Weights of a small image denoising autoencoder: encoder norm batchnorm, batches of 256.
Rows from block 8 of the encoder of a small image denoising autoencoder, named by matrix and row number. Each number is 128 + 24 x the weight over its row's rms, rounded and kept within 0 to 255. All counts start at 0. Numbers have three digits each. After the name is the row's rms in percent of the matrix's.
After each channel's rows are labels from the 100 images, of 14848, where the channel reaches its highest value: "top examples" is what is common among them; "colour at peak" is the nearest of a few named colours to the mean colour under the peak. Only what is clearly more common there than usual is listed. The data: microscope photos of single blood and bone marrow cells.
# r30: branch 2 reduce pointwise conv (encoder.blocks.8.r3.0.weight, 96x384x1x1), inputs 128-255

r30.88 117:121113113122159114155155097141118105125142123130189155154145092091105163201088120137123066120134120118123091156120120163158127132140102124138164090194149119111118110135069107146089100100105128147144161127145068146105143148169151155128096106147105148089181134116074172140124164135134078152171116116141127121144109133186128106145100136091116140117120126106146137110103170127068161111148
top examples: smear: peripheral blood
colour at peak: pink

r30.33 098:119118142122140098133144158074133141088128158147128120129181131104178097092211148092097132118126121100168109094116130128129140118085096146145146087188143124128147099126090165128095120142111143161131109096139130158158126100172167127121125199111107141160121119118145096155158141132114113131132163130097085131165135155082113126104125129116137132104117143169134106153159117094119128134118
top examples: smear: peripheral blood
colour at peak: white

r30.66 085:154131054129135108108153150082138134094166129191155134152172138120129087114108160096145117111144114096121102165123133059111107126146133135123103143085125104132147158162132166112122116104181123144134089094110158114113144151152162094155152085145140139142142113108111143116115083121109157098137130113116103136165149124174120162103108130135136113121111092117129113121149174154135074150142
top examples: smear: peripheral blood
colour at peak: white

r30.30 104:113109121144151153114129150146136116147127124148166146087123160151104142162145174098140112120247132153107151117122126095098100155129151124156143161144144129178124145142129122175123100107102067119103132102081133123166134130145156153108105130151118140128186138115104138112115123130150151108164097139110140106105135169114134132129119083100137148135107140103140095139123116121142123129132
top examples: smear: peripheral blood
colour at peak: white; black

r30.78 102:114141115107131126110109129104135139115099147132088138125159118117133149161147089087129135126178101113126075112146126119121138129102111100145107117132117094105153115085085107133110135146109076146107128112115124148149133123139101149122106119107115158120096125080103095160093120179133142125189127115120138137132109121092112124116160169142138123157139148097142106172122106131147135121123
top examples: smear: peripheral blood
colour at peak: pink

r30.55 117:165088107146129110142119119117171121131140133085110127152171116154152122106229101102121123143126143145121170109096124110161136106143128163144126121124143107119111117124152089130166163146140151113152090092150186162137140117092124137126117129134132153097101134134124131122106105121086143199144113134131132126118142131116149129116079115139147111125113128117147133164127118127108100137130
top examples: cell type: segmented neutrophil; smear: peripheral blood
colour at peak: purple

r30.9 117:154154105106098113126075099162132091140130158079175133140126119116136137128120130129133166128155121131104103114124128138127147137131107087108131092172166156133149111114148118152153109127129100163095128093133057142144092106134105140103066092102113140127116133095118052130128149125157131130089111163131087120164129128101146137163147147096123151106107144131129130120124104130151146139108
top examples: smear: peripheral blood; cell type: segmented neutrophil
colour at peak: purple

r30.29 093:120106151122112147121162141091135121171100129162121117109131147134142109119115109115142133145125124133085105181144113103124126130126083129135111109079099107124116100145108118099173097159159064094129134064147104118157137139131113107129159134127147131127117159084136111092105089140104121134169113094164166133091124094087167134076148106121124143144134115103160135128166096108154109118126
top examples: smear: peripheral blood
colour at peak: pink

r30.76 116:115111133146133117125142132137143138189094114177131176102106142156150126186185151158126138143129137112056128109131091165099096118073097083146107086142130131131153084114142158117140091137149085169141120125174160074137101136123121163129128083107137089115096127100167138142118088099131143149121112110141103089103144110128151095122095155131131101145095123097141130127102145136120142113142
top examples: smear: peripheral blood
colour at peak: pink

r30.19 100:140152144067162108128174137114170064119114129129164115089146098110118110152194146109100121139118121116153108126136142150137124075145150113130111069120077097137131103135118123122152123075076133136086122140139100119097126113122109142141156105177131139107145115106092166123068062133136148145123114112111157110096119125145120125082138084170139181148126115132137151151115139135122117119140
top examples: cell type: segmented neutrophil
colour at peak: blue

r30.86 099:126140103101146113144077143117141140129143097089096181116091114145093116132126133125182101126150080085111202126182142132107130171156136155154125161105094181146164137118115178126097096113087138113117218139114125108136146129095143120116126141166134142151127163136147115092125142200115130159122110144106122122143132133215150149158132196131127090154111126169146179134148148105127160106137
top examples: smear: peripheral blood
colour at peak: white

r30.59 105:135091116123120165071134111119104162124165146106146124169158145127151120123159096120135137166158172135110131119119117143109137065103141135140081021101146141132114140094076147076117118096231129150146115102146130097153159115115149117114120137144103132163089155118072124106159121130134094135124149171127118138174142103115098175207075126154111097125113108106132107161155117156185124125123
top examples: smear: peripheral blood
colour at peak: pink

r30.75 086:122122141156149127117160120104111132089113136163138150093148130113110167203075104141158118139134143106131100093160126142167132159146088119125094114167122135136119131116142172141154108152111159162139158150129201096099142139119144154101138170101143135159104110138159112110087129123147147123166137113164131116095125113094087108170145128115167133129113154136143106150125159133138093152138
top examples: cell type: lymphocyte; smear: peripheral blood
colour at peak: white

r30.56 109:123152158086136123118144130126141130156129131145114136157056133124109102107085124128127147151126137151118154127077123140187174142131100108085083126118164096112155114129147077118120076136108105196158122145113088121146134143149088132125089083145134165095194137102152118105089162131095137122080134152155115102110151131095111093114113118089131138147139150148132130158083100157141123152116
top examples: smear: peripheral blood
colour at peak: pink

r30.93 112:117121152128134114103101155137154105156148128093133137087160146144160147111144134164066165142156120158091123082182107112154087128178132129149121109088138114150129128139161148098126087130132122141108168130117113161148103125110127182146135106063186130089082177118137085114079110115127154116042127084064153120133144114111132113055114113113124131118120144148178105153141143112101135159140
top examples: smear: peripheral blood; cell type: segmented neutrophil
colour at peak: purple

r30.39 109:152171166175102145092122132196141157109129152079134124156117127138120085053142126162069104130122154095095127126104155116144186135125124099152099071128143100130129163104099099100158140174110225183148134140148105119163103120133125128105095087155074179121151117164196080128142173110094141087059153114119145134127126116127089114057133109089154105164141126113108122181134151140146140166134
top examples: smear: peripheral blood
colour at peak: pink

r30.18 083:119131119121169168129185151112132148135164099116105160146125114107135133151105128099154086135218135148092103151106112100187115148113116140077138106110131130178144128151138124109120111145095096173131119127098129112156096124183139151109129180130183146119178100159144115143131179109132115069161100109126145130156122114161117123153159122131123130144138163127139128100129127123144144128154
top examples: smear: peripheral blood
colour at peak: white

r30.12 092:141156128092109116132092109163159126117126101129153150068118078128132105187146133153099088139114094120146135146124171111096095136179105114127088115133149125139130113154163152149106108119107098108121151113129182134135128135170146164141126153088129111083142112105151092132133128146124126126155084113116170117147136096166111090098098133154147154115089123108139145128090135124068150103102
top examples: smear: peripheral blood
colour at peak: white

r30.14 107:156149098159131168097097120127150072111142138118096143136142103125107063100117117067095166145167147147110103128160139143140111175078134095128131136176093179133181120128147178133137085127156105114122156153070105142108090135134166095102077164102091152152104128145149096126142128100092098170174125125144159090132087151100120120100125158075104167135123152126123126106103093092108159139129
top examples: cell type: segmented neutrophil
colour at peak: purple