From a checkpoint of a small image denoising autoencoder: soap at rate 0.0038, trained on microscope photos of single blood and bone marrow cells.
Rows from block 0 of the decoder of a small image denoising autoencoder, named by matrix and row number. Each number is 500 + 40 x the weight over its row's rms, rounded and kept within 0 to 999. All counts start at 0. Numbers have three digits each. After the name is the row's rms in percent of the matrix's.
After each channel's rows are labels from the 100 images, of 14848, where the channel reaches its highest value: "colour at peak" is the nearest of a few named colours to the mean colour under the peak; "strongest on" is what is common among them. Only what is clearly more common there than usual is listed. The data: microscope photos of single blood and bone marrow cells.
# conv: 3x3 conv (decoder.mid.0.conv.weight, 144x144x3x3, each kernel summed), inputs 0-71

conv.69 085:519546552501502465485509544536483475518541534549514491568558534517513603506509484508560485464575527537538522513577486518577441471537506468511497546467554483457433549492537427528527458447512500499414485485526409534484
colour at peak: pink
strongest on: smear: peripheral blood; cell type: eosinophil

conv.32 093:493481532537493527545522528448472341499565507473430480592529454480551522530542465439476466443527566436543516500488468433520461523471507543503407563459482498443467467468511421574558416523470517490452519502527469485430
colour at peak: white
strongest on: smear: peripheral blood

conv.96 097:467478532511594610519496476521478474481480509483451477555465515522404540496485525483503500480483487495483474492571490471474573470490482543473504487530457511491422427447550532546488548542545564470494462566580583449423
colour at peak: grey
strongest on: smear: peripheral blood

conv.31 100:557484537540589557501487470528519508479518523481481602509492507421519490465503542562577491505468483509487501551562557493492487448518478488472504410519499519555545528492549533491494523462475517463459442549562589502535
colour at peak: pink
strongest on: smear: peripheral blood; cell type: lymphocyte

conv.103 079:466518511484490500562507515507526480504508557462556555525484504561494458426497482439479492509428513460462566532397499516518515501444524492481517465505460515559526487454449556510477485476532548486509537552577519515495
colour at peak: black
strongest on: cell type: erythroblast

conv.65 107:483552517524447473598603499488554432519479490488426534516552468494529471459474493468464493436432515443572507430421502494547506470493485500508433487465487535491505522499480473515532456567497523467460556467522470524554
colour at peak: pink
strongest on: smear: peripheral blood

conv.134 110:474484482428429490535609478470505544485556476501504450434480483469447468462538526468494488500459577567426446440481510547548497508497477547511466516508492491445511514497446542486531542523494507518511492471431449499528
colour at peak: blue; black
strongest on: smear: peripheral blood; cell type: segmented neutrophil

conv.39 096:474483528488502444514531481532511442545431448496517532575595542468453529526474528494514474450486458461447497422502495601500518460486517498538407445445439502541479510562509434533514541523569521479473514493515480494529
colour at peak: white
strongest on: cell type: lymphocyte

conv.62 088:507474540511505441492515474486484474473528499463535468459475562429506508476516489461424546503497481521507473472517560522466483539554414551468476462473531460526470464583502395529584568561453517561415524539466483486482
colour at peak: white
strongest on: smear: peripheral blood

conv.1 107:509515482504480587480450453544495498459543511446470504595563586525495507499518461490555482453486460549472573478470509551521457441530474535542623525497492440485464409575525501534437436402516532552504562506498505544572
colour at peak: white
strongest on: smear: peripheral blood

conv.50 086:455474538455522451474519536550513485528523455542536484514481504497490534537506468488460502429558501594451511480481488462451480534468528436500491502448457489377483574480499505442533451483471500549442491402468448473564
colour at peak: blue; black
strongest on: smear: peripheral blood; cell type: segmented neutrophil

conv.10 063:504494494463536540460580471496505431506526506501508471448500594492510492545539476424438496413446472528503532476470530564464540502516463478540548490534518519461467480541487543504466458492449461505525566459435475506501
colour at peak: black
strongest on: cell type: erythroblast

conv.142 105:505529475508502491518436493509505536487505481488587516502472506542517427479499484499461484485499572513492462430452425461543557504468516520553557504512466442527443464503496575462483504464525533492497490475520518432555
colour at peak: white
strongest on: smear: peripheral blood

conv.14 077:518511489574460453522472546457518471454526477532427513543514457473525487517502481522460561510497535410531530486522548466436508466441524542495478457488522500527497409416561511488521423541472522531537484413572450417474
colour at peak: black
strongest on: cell type: erythroblast

conv.45 145:523492514518440501456412500542479429468458509426575468567582521462532562507447499543621552487625437432485460510509480521511483496428477480515483539458497474582489493455536492539446455433514499480546477522550487547529
colour at peak: purple
strongest on: smear: peripheral blood; cell type: segmented neutrophil

conv.27 113:536468512476543476541528419467457489505542498432523536497413565547445505458540504494484531565552486526515476470494499472418466547572515502539528484529510489454466467488485492436520492524528522486467497494464519458485
colour at peak: purple
strongest on: smear: peripheral blood; cell type: lymphocyte

conv.106 073:512526540514494548582540472491483587543505461484488521542447408446524534536463509520520483471489442559504518500459500548512543486533514518503425530537478486496552546487438383532561390526477463469502523478474546515489
colour at peak: purple; blue
strongest on: smear: peripheral blood

conv.38 094:512466472509424420531472532453486482484520506492572573511449400499589515457507492460540536528476547465514513469504479508488454457469525548480504510467551513583483454529473522522434422507481447569486558520549487554507
colour at peak: white
strongest on: smear: peripheral blood

conv.132 100:525542470527461430502438515525525451509547517465574486565573547518475563525489539539535477542611481435525540507480518443559586532522454508516508490496523499580534488524528502496446460537474471477541590442553501418543
colour at peak: white
strongest on: smear: peripheral blood

conv.4 091:534555474517457493499476452494438460593512439491539423521581475524519467497508492543471558517489489458473409458489486554515507494456496481424418499502500519475527462474516478505514576513520563501518497492463507487487
colour at peak: white
strongest on: smear: peripheral blood

conv.78 112:485461484487420539529526516499487513495532515491472545468520551478507490417510453458529454445454535508425529456512534537598460531514473535497472486488490494482525490479422486497537531514528424597563554483488504522525
colour at peak: purple
strongest on: smear: peripheral blood; cell type: lymphocyte

conv.5 116:482476516457476574532593458519488596510487453514473503466514519395487515542473538505460488474476460526561421488545483582536448503482594455538454497545489492510507610509453482469509492496439493479456456511467546523493
colour at peak: white
strongest on: smear: peripheral blood; cell type: segmented neutrophil

conv.2 095:514461498519475463505531523446515536517406462550522543495450547460517449463494486474520501497481498486542533495507437559441539492444544454534501460479561486457499440524541546509555500506573547466427468552490495431455
colour at peak: white
strongest on: smear: peripheral blood

conv.77 112:517447498572438533498462493510448550514544488475566483534532512457548490546467477617521504518500495509531558491522488478548464556495485455482494473500451546554567564504493469519506442545460510422474510417483507434513
colour at peak: grey
strongest on: smear: peripheral blood

conv.100 092:549420469498440513434526500481496467450533548507538511494487576508507526554456493508527483514485507430539476512490509493497469520557502472483528545526494515529503520505557483520507508498546471503523426385475448523541
colour at peak: black
strongest on: cell type: erythroblast

conv.101 113:490486514480476535473412506512496530501510514497496501546503564511515491464489491567480493522565602494491493484435522428564513555476482523497493499512491485520533547450511514537439465487482534512534431467503469478512
colour at peak: purple; blue
strongest on: smear: peripheral blood

conv.17 128:462473503548499438527554484514535518508480515497451523523454453500477470522429488480517561544538504458439389467501495546512474424491492517446477487546524469539481521457510475457482611470536535526517428505494461580561
colour at peak: purple; blue
strongest on: smear: peripheral blood; cell type: segmented neutrophil

conv.72 101:494493495468538444545515505497532479531481580489487492511538506515453536471479497408543551526522512426403465479425516467502496473502494539499436502466502488541506511457550586500471590514522546498571599539545489520484
colour at peak: white
strongest on: smear: peripheral blood

conv.74 111:480479535526425550503580531487519506488488510495470493509538636479530577456528462492481525491483466510547497497500446498446426516517461503481436434596516511539484494442551586521527556430417487497468521479433474470484
colour at peak: purple
strongest on: smear: peripheral blood; cell type: myeloblast

conv.49 103:515490505499434457598501502515543462515535519481469495549549478514528510538539470499467469490574536429559541486446492427474497564514488520438448577537500491411456464520462446556459523519509531405437462447508450493550
colour at peak: blue
strongest on: smear: peripheral blood; cell type: segmented neutrophil

conv.47 138:514439547580532449559460602514524455489485518496472532547509492476488532502403442578549550480509483438491488513462464461501492417519516560451462565464557531530455478515545509512484545533510492416504525506504523530556
colour at peak: blue; black
strongest on: smear: peripheral blood; cell type: lymphocyte

conv.19 075:512572521494460499511521505544468491501570449569561500435603509452519552547497466530467445514470438518522539519404482508522523551516499448511563527535439449498501488505482480482563518521457538528497501471482500520502
colour at peak: pink
strongest on: smear: peripheral blood

conv.138 093:463470486566520525519474532508508513520535444550571546433481500491486441524480505518511523544503521429478385575513505474435491497419524555469413489562493500553512530468492534464474579459490473460579405484546559527417
colour at peak: blue; black
strongest on: smear: peripheral blood; cell type: segmented neutrophil

conv.56 087:477487504505555522482527468527454441503521508537513499428474529476516433443541516479463488558408502493442503547451507385522445537510464542505491575457477545461488549540451518525488501576484493465441455531526508486417
colour at peak: black
strongest on: smear: peripheral blood

conv.112 072:494521508555528571499480522540501486512548468491510535498536470463470483532554506597558488567477488532487535516534475509479506430479519501429592495551478489537453513499456399502492483495445427513428536462501517491494
colour at peak: purple
strongest on: smear: peripheral blood; cell type: myeloblast

conv.143 081:517525595527461523533592496488485430509463516463448565525498532404485496527476474526522517506447443451559514474493459476427450480519509511501461469527543482498454508486523472522542502523476449498491556453497552431589
colour at peak: white
strongest on: smear: peripheral blood

conv.76 072:533533534522509585509576479496538475489518510431459509531539558470477533499519483543471526528430433544556515483547457493403538453526532425484572434580503507477526404461528479449539544489443515499526465467417541484537
colour at peak: grey
strongest on: smear: peripheral blood; cell type: eosinophil

conv.123 077:443484514520580553522461524434484536511495534491501520497489444571481479477486533534436492587442508494455543437570513587537489460541522565465566489536473518517481406452531491528460500496517490482467532505535498526449
colour at peak: white
strongest on: smear: peripheral blood

conv.109 114:495541527550542481517498488492508501512550419525466466564488553481507479476474457559517569475526434445449508530505449463450506528481434485437520516454438499451502442535515520526541487477420508446464446504648570439483
colour at peak: black
strongest on: cell type: erythroblast

conv.92 083:502492510477506485473434477479509414547512404504466531449507560417499513454442497491573537500484483421475574494499546485583487490474508442546396430416510487558572502528489466506465415505477502538512561584519445547502
colour at peak: black
strongest on: cell type: erythroblast

conv.15 096:471548522482544403421546512521525481487451529549507469431484420466410494461507535417425463443495553486480509506444462471535545526514547515542488578465485514456455474507512446506576547526524483492484500526437499493516
colour at peak: blue; black
strongest on: smear: peripheral blood; cell type: segmented neutrophil

conv.24 092:477504500474459451427549532451502440475488549569534559439408418502531452491467483487501546506489498531537516528552572575523543479542470492438482472471500529485530479521482554444496513498514424525481462564500437547480
colour at peak: white
strongest on: smear: peripheral blood

conv.60 102:472396484514535576540491508489514563504481483526479526581456575532494487498481501500464482607482510546444465499520465434463446481537504584463541401530588517501509571434542508527465571481505487511441494470508520470476
colour at peak: blue
strongest on: smear: peripheral blood; cell type: lymphocyte

conv.79 111:539505428459394498440442440495461406480440552465557466535557516438538457499472553508538473486508559511496471476514490529538488462488498508492524461461466490538519499433433488477477441566559466508559565450572510512506
colour at peak: blue; black
strongest on: smear: peripheral blood

conv.8 109:496534545520530521430538493565473420434545512514549491434423529524543556454588497534526484554456576571480546527420464497429497543487522469487597535457514522452477465470475508481486560534472516516469453486522533464437
colour at peak: purple
strongest on: cell type: segmented neutrophil

conv.6 101:546550521519520519492573535459502541488467482433481425461445460545560466511499489532488466502437456510548530539581487622521518509550485427466580498493473458477490504476536414493531528498520523571433444548449453484461
colour at peak: white
strongest on: smear: peripheral blood

conv.18 095:478482481498537527468432494497508573465490520529422455515483563557492432398467441558498519519521523534458495482431537526551523481469495476522531490466498477490495492427516512447539461471518492513563432461515503494525
colour at peak: white
strongest on: smear: peripheral blood

conv.116 104:517428525499486511470524526470524439407476530486516512484473511504549586476578516577573463571501476526528496514535486469434431445512511517483588518526570529493476441499493520489452517482510439470478504534459511485490
colour at peak: white
strongest on: smear: peripheral blood