Weights of a small image denoising autoencoder: encoder widths [128, 224, 384], 194171 training examples.
Rows from block 9 of the encoder of a small image denoising autoencoder, named by matrix and row number. Each number is 128 + 24 x the weight over its row's rms, rounded and kept within 0 to 255. All counts start at 0. Numbers have three digits each.
After each channel's rows are labels from the 100 images, of 14848, where the channel reaches its highest value: "patch colour" is the nearest of a few named colours to the mean colour under the peak. Only what is clearly more common there than usual is listed. The data: microscope photos of single blood and bone marrow cells. In brackets: how many of the 100.
# r30: branch 2 reduce pointwise conv (encoder.blocks.9.r3.0.weight, 96x384x1x1), inputs 320-383

r30.66:139135154106089113118111130127130097126136126131118107132151116144108091143102120138131119121152156114104139148097129151133130114147109141124163130134103151091161145121120120135141139158163123
patch colour: pink (53)

r30.76:100113113122108134133142125126099106135119139116181126106134164133154142123111146129113156143159133113112128140119119152202099166129136124152133153094170156193115123091110182125180134128159219
patch colour: white (100)

r30.37:123111178081106094089115139138118111142144143100107151101118106106110139140129103146149141097141144142163141114112163116102172092123099159089146128118147156098244112131116098120111193138162118
patch colour: black (31)

r30.90:166148094126148167122169124114134118111095130113102095138156156089129098190128100060157106129110094090129164157112121142119105090125110109137111107109109127153124127146076103135141136092095140
patch colour: pink (56)

r30.45:115123122124131119105133156117121119104134125121131139151157112108131165150125103133114158140143126122138101121127139114147115118116137115126159124124142110136087109145132145123161115128126104
patch colour: pink (52)

r30.38:137131142119117114171127104134107168147133134131140126077140118133106177114138126118130121120136136134112142171163116129120128145128175128121134111156179162143151157137134145132101126167161145
patch colour: grey (48)

r30.36:127120160107143125165137135140094120135140144167114152105097142133154104128145119105135122113118117136096150143144130125099160143135188143139131135113120125133100132119174163108141129166104102
patch colour: purple (69)

r30.60:138131136138122163144171150143152108158143144142130107150110109155155113102104166116163125106128138136114104163129120159124143114153123114167165120165112144116145099110145141130137133137128121
patch colour: pink (53)

r30.77:142128137123126126114132113093120126122098142133137127151143122148097125119142092114113133168145124105106080112114139158141140124137173141159107114096141129104144139127123134153123120148078164
patch colour: blue (32)

r30.29:164165145107131153126181122154143119145123089140127132131109131119119182160130133109162148115142097103162170137142122094135111117123091182125111105151115112131159175170122115145198099137122120
patch colour: white (59)

r30.91:100117123119124138133135131144111108152142153118093097092132131125180191096112140124133111135152129096141123147174081164091141175147126156146158127097090120138127116134161145176172141106127134
patch colour: black (38)

r30.13:141145161117147094112126104101162134138143117134114118131154123134137125070113135154131140117170106098115148146110136150104150100147086150146141111135126136114142143107161143122149136152129095
patch colour: black (63)

r30.24:130149131126105114141090132099103114112106129153133127105127134170122105158135155137135115171127122147149105125166118151106133109141117127132175139155099116129118126120135176131132116137102154
patch colour: pink (65)

r30.17:119137121142119138149150121117151157103155100143131156142153124109115142161133122124107143126112142122106133136181133165150163147122178109102100110097122108118144125086152146155081117155141115
patch colour: white (63)

r30.85:138107084128140091167145139136121115134131168136153091152133120136154108105189121143117124115159151126112148169161062167176126142171232135154128139172134139168154132116166145102106156115166138
patch colour: white (96)

r30.0:150131144137089144101119132133153157110101114126096144151150176058149119121096111146101132153166136087122140107134138130122139047148075126119111110140117152115118105164091088139146148081127094
patch colour: pink (48)

r30.11:170164119105094086102126112116164109133091115118135118110153125129141154130147117135098120095125129111133135147051102119118121144131071128164123127101076102132127134119138116157147126125106135
patch colour: black (50)

r30.32:123148145117173144139146099126125137138126105124108128147103151131133165123145129119148149146163117135136167136125147102094133095115109130119099140163136129126104124169118128125134111086118149
patch colour: pink (58)

r30.84:144157143144139087107093144112145143122134147097117102086138117140165141133138174082111086122169118130124123146068124150129119093133138092171156134125100113137073104109134148108152112131123107
patch colour: black (49); blue (25)

r30.80:136153094118105131146127114137123152144137127115119124145100121148151130103090121157110091106126126133140108153127158149113108107107148121140134111116108138142090100107136140153123139114114112
patch colour: black (93)

r30.1:155128122140120172131128126129105112139125140129105131126120129132131141130099084082099116099133151142102135132133216181123129150159194087099136119151117099130142057116166129141114139117212177
patch colour: white (79)

r30.86:148122142145101113111131134150147153130110118146122097121149116141113118111141147113125126133135087142117116135058115133176104071138079131151128116157099151136165150135107137140135148114085098
patch colour: white (87)

r30.40:147156126117135095103123134100112097139123090122136101159162150148128154121113132107144119111105128145112163117138149158131116142145131142107138140133124120124096125122048127133149136152148141
patch colour: black (76)

r30.62:125126133112146140116133141125157125116101146137163116109114119139132139141122161150141113073141141134118131126054098162135158099173154207174121122113115133134114135109176143161148183138080124
patch colour: black (60)

r30.94:135119120144122146193126137115148154138144118132100133115114118103134092150156139110149114063124111116140149142129102138140084179091180101140111107114135138155075063173230088129163132172218092
patch colour: purple (62)

r30.20:138126140151143133122120108136132162120142116131134140111114149128152095140138144100160157111125142167141130155125071161134110126134133097127126165129128112120116134106129131127127127165139134
patch colour: pink (48)

r30.65:110142139123129157106132134128091158117135119142137152162164093130125195124115156110139130141088156131103137141169125096133116182156163141120150149131136117129127110130167164188135122137137159
patch colour: white (60)

r30.4:131112102159114066120123147108149152121148138111104106134152091124139091157128092138083112205132113117100138131090120173124115131154162105094088143119133134146170076099166147138141164120159168
patch colour: purple (65)

r30.25:101113097111154125124140123145138139143120121118169132131151117149105098099122120128120109193137109119106147163162167153106127149166108126113138139143157126128097133098134170125129118136109143
patch colour: purple (48); blue (28)

r30.21:138126109135157134100116130090127131096132134113141125107131111154142126133108126119122110120112117135135141129111131121144109116123106142133139121113112127135084148127123086136168113111164128
patch colour: pink (52)

r30.27:130141147133149134123143166122137098129126132162178149156120164136096078132134145124114104160144117095106152125096134154104153086137132139084149115145158122118107101095086141106136174123096152
patch colour: purple (55)

r30.83:153103132143127171123130129089146132065181100145104135135111134144146117163137122109128145128128124142192167149137153085131126103122084101101098138121145120115123145162153137108143135093118159
patch colour: white (87)

r30.43:110139142133164171139163116117134142080116139134130119080149147117164132167137138104139122089122127138099137108181099112138134131126115111130125138119078145118111127136100125101112080109121136
patch colour: pink (61)

r30.68:119129128137124126126137088105104133131130145144145151129163124136173088118121160122140115082153144126128139174178097157137122185175138144099109131137164113118170094129167162120130129126138119
patch colour: white (80)

r30.44:123116146135083085134103157117130099103135184125144129149124135121145125164137127149117097151147112138113132112071107133113141153116132144130119121121142125138137132105141094115119134134140101
patch colour: black (68)

r30.2:146114170110156141169115155130112132169118178160143170157174114183147171103129147093136130159123130148120154121128138128112082170147168173143122170123097121115079163153196126152140131160173134
patch colour: white (93)

r30.30:112159150105139144122157171117139098130116138131113140159120100125133065154122131141127139143109117111123130112124141143157113103130094112087119108183099094117108075099088136125162153088097127
patch colour: purple (60)

r30.57:138118130142131178090132148135148101143087127132124116137123151127133107155147118114131114105114144122149121101162069105113132130114126087137086105141155143141166062138116111096086139102120093
patch colour: white (63)

r30.23:134135113138116124110190101119126140138102138105115116139168123156098121092132155135145155091144134145157133146156077144130164125089140138147152110123127113108119119129136141119135112134152147
patch colour: white (51)

r30.88:155147162146120160155133131143122131106129146146121131140141110129102105151130145107131110135155099115148144135128157116144134101113128127126142124135108122091161097161086147109129133112101134
patch colour: black (61); blue (30)

r30.75:125156130140112130150124141134119134152127141104095133114090147140145124105143136149126167115128166133097147157165143109113144203135122101136143136114121126163159109078130125065146148167185149
patch colour: white (83)

r30.12:129151139150133118106137128119118117131125115127097109153103102187192142106120126115141131158107153140118193118137114075092125116141165147189143096100127194141118155142115157142075169101113130
patch colour: white (98)

r30.52:135127140129124143082141110122121121113150099096142099149145117127104128079124145162143134137142130118121132159174119146145171081118112152130126144157125198093127114096098142104141168139126140
patch colour: white (86)

r30.61:136128134143097120106143077132140093125127134173117140141143102124111110155139143141124144157122116107132089086152123132132121131141105136113096149117153121137120120152117104155129145104138122
patch colour: white (88)

r30.9:130112134151129100139093137097095142139132168119153134131119140137129105149135125131140113114115134142137098110121128133140138133123107149138157116121111113124132132102124156134138117115145122
patch colour: pink (57)

r30.51:111116143121082154107132115140132125105167140146124138168149090144110157139128129142152158147128151165158137160147119136090139159121183154127131121129123100150175184167136160161146108148116185
patch colour: white (98)

r30.78:161149124106143127145127139137129113120146134166132155105092125133106116137116146122112107175145096124119094153146119135102109092123123120148108137149169114140089180161129118146179112156133084
patch colour: black (81)

r30.82:147146141157144122108138103131112145129075155142120127136153133140124110082136156136135111064105087144133084116119132156147173110113111086114125141159135136120103111144189125110124108150130146
patch colour: black (90)

r30.7:125102132141151109147146119157138131137151136121132146123143129135140124120134126107117085112124117148112090103136131134110137151128130104129130117138160141136159145123120152130134110126132108
patch colour: pink (89)

r30.46:123123154121140126126130134100118143102150129134097136106162130095158144134110133127115118106115102130105133134105141133134115122131082164127112114129118183130118129146105090135146134100147135
patch colour: pink (68)

r30.47:161115158126119134128140152130127156129132129137178161148114140157136109134147127148125104149159134120108135156189171148149127155147153119170125143143152099144093194098208145126107125152161054
patch colour: white (100)

r30.87:138121114117101135084115141101093131147152129120114175152157132140147114109115147162149110163163122128127129111143116152141096096135116141140136101136120184111110124148130124162122154090166146
patch colour: purple (48)

r30.63:126105111106096104133151130134103130171105116121157131134097120122150149139105097157106095135160121088123115155128139179134149078136121152153106138168116093082115131093112145132149119120123158
patch colour: purple (51)

r30.48:139123141145116115130135152136139119129150108149141118137119159128156111118117158086123128149132124134114158153132131125148117079131135117141115117101152146114144120162149133127110155086116132
patch colour: purple (44)

r30.33:174168137128152147104104106119160142112113110110122109159118159101161132118129116119131111137149134098114142143115142133111094125146125124132094114119130130136144112127122119140147087131153147
patch colour: purple (41)

r30.26:104099169155115153069115137152145130095160125142088112131143087152155139129150136116132118134126086142139140167163076130095130059129061079144096134139075162078105126174151090100124149144112085
patch colour: white (55)

r30.56:143094145130120117114149117150137127121141077129112141126141194132147154148115116102118112131129131120150143129133124135110127096178098157156114123076122136117131107190120143139118131105124156
patch colour: white (91)

r30.79:138100159109162144135125104101134140131114152143088087123146097168159114112169120121134095106080129157104135139127092098106115103126133096141132144126191127134093102136156158138156150137124183
patch colour: white (82)

r30.64:122136124092084111084137116134131123155124133104139146137116101156143173164129122156120129096148159113156112145179083155136151091121121145106122131132108140126100090134123147119138091125136109
patch colour: white (67)

r30.15:119163137120111202151106154097140121136182171132130158175148127192142157163127146102150139116140138129125083111167156137131153154098134152119141146136157111128218119101131170148176105171241091
patch colour: pink (94)

r30.95:138130090149135150174115124108115137148145150128096120116147146138110068127136122141141114200063146124094155113074133162105121151128138145172099114119120127135077098080133130131096118105110126
patch colour: black (26)

r30.58:146136125112112137124158140137120174147106113110147131152122104166168090166114139131125105114132103105165178114136139185155130128161134104122126146136120129132109062117157102149157147108118196
patch colour: pink (69)

r30.22:109135122113125147116114123134116133166128127142125092133126134116129102116090154136119132131130144109111127113135134125185123125127086147129178149134122136144147123107104146135153136102141129
patch colour: white (54)

r30.92:142116173119103124144175148136125107175132139139163134142147112144144126160119164144157100097133130130123124123121145158111134155140109139128121136144123119145121141117146144143164125113168140
patch colour: black (37)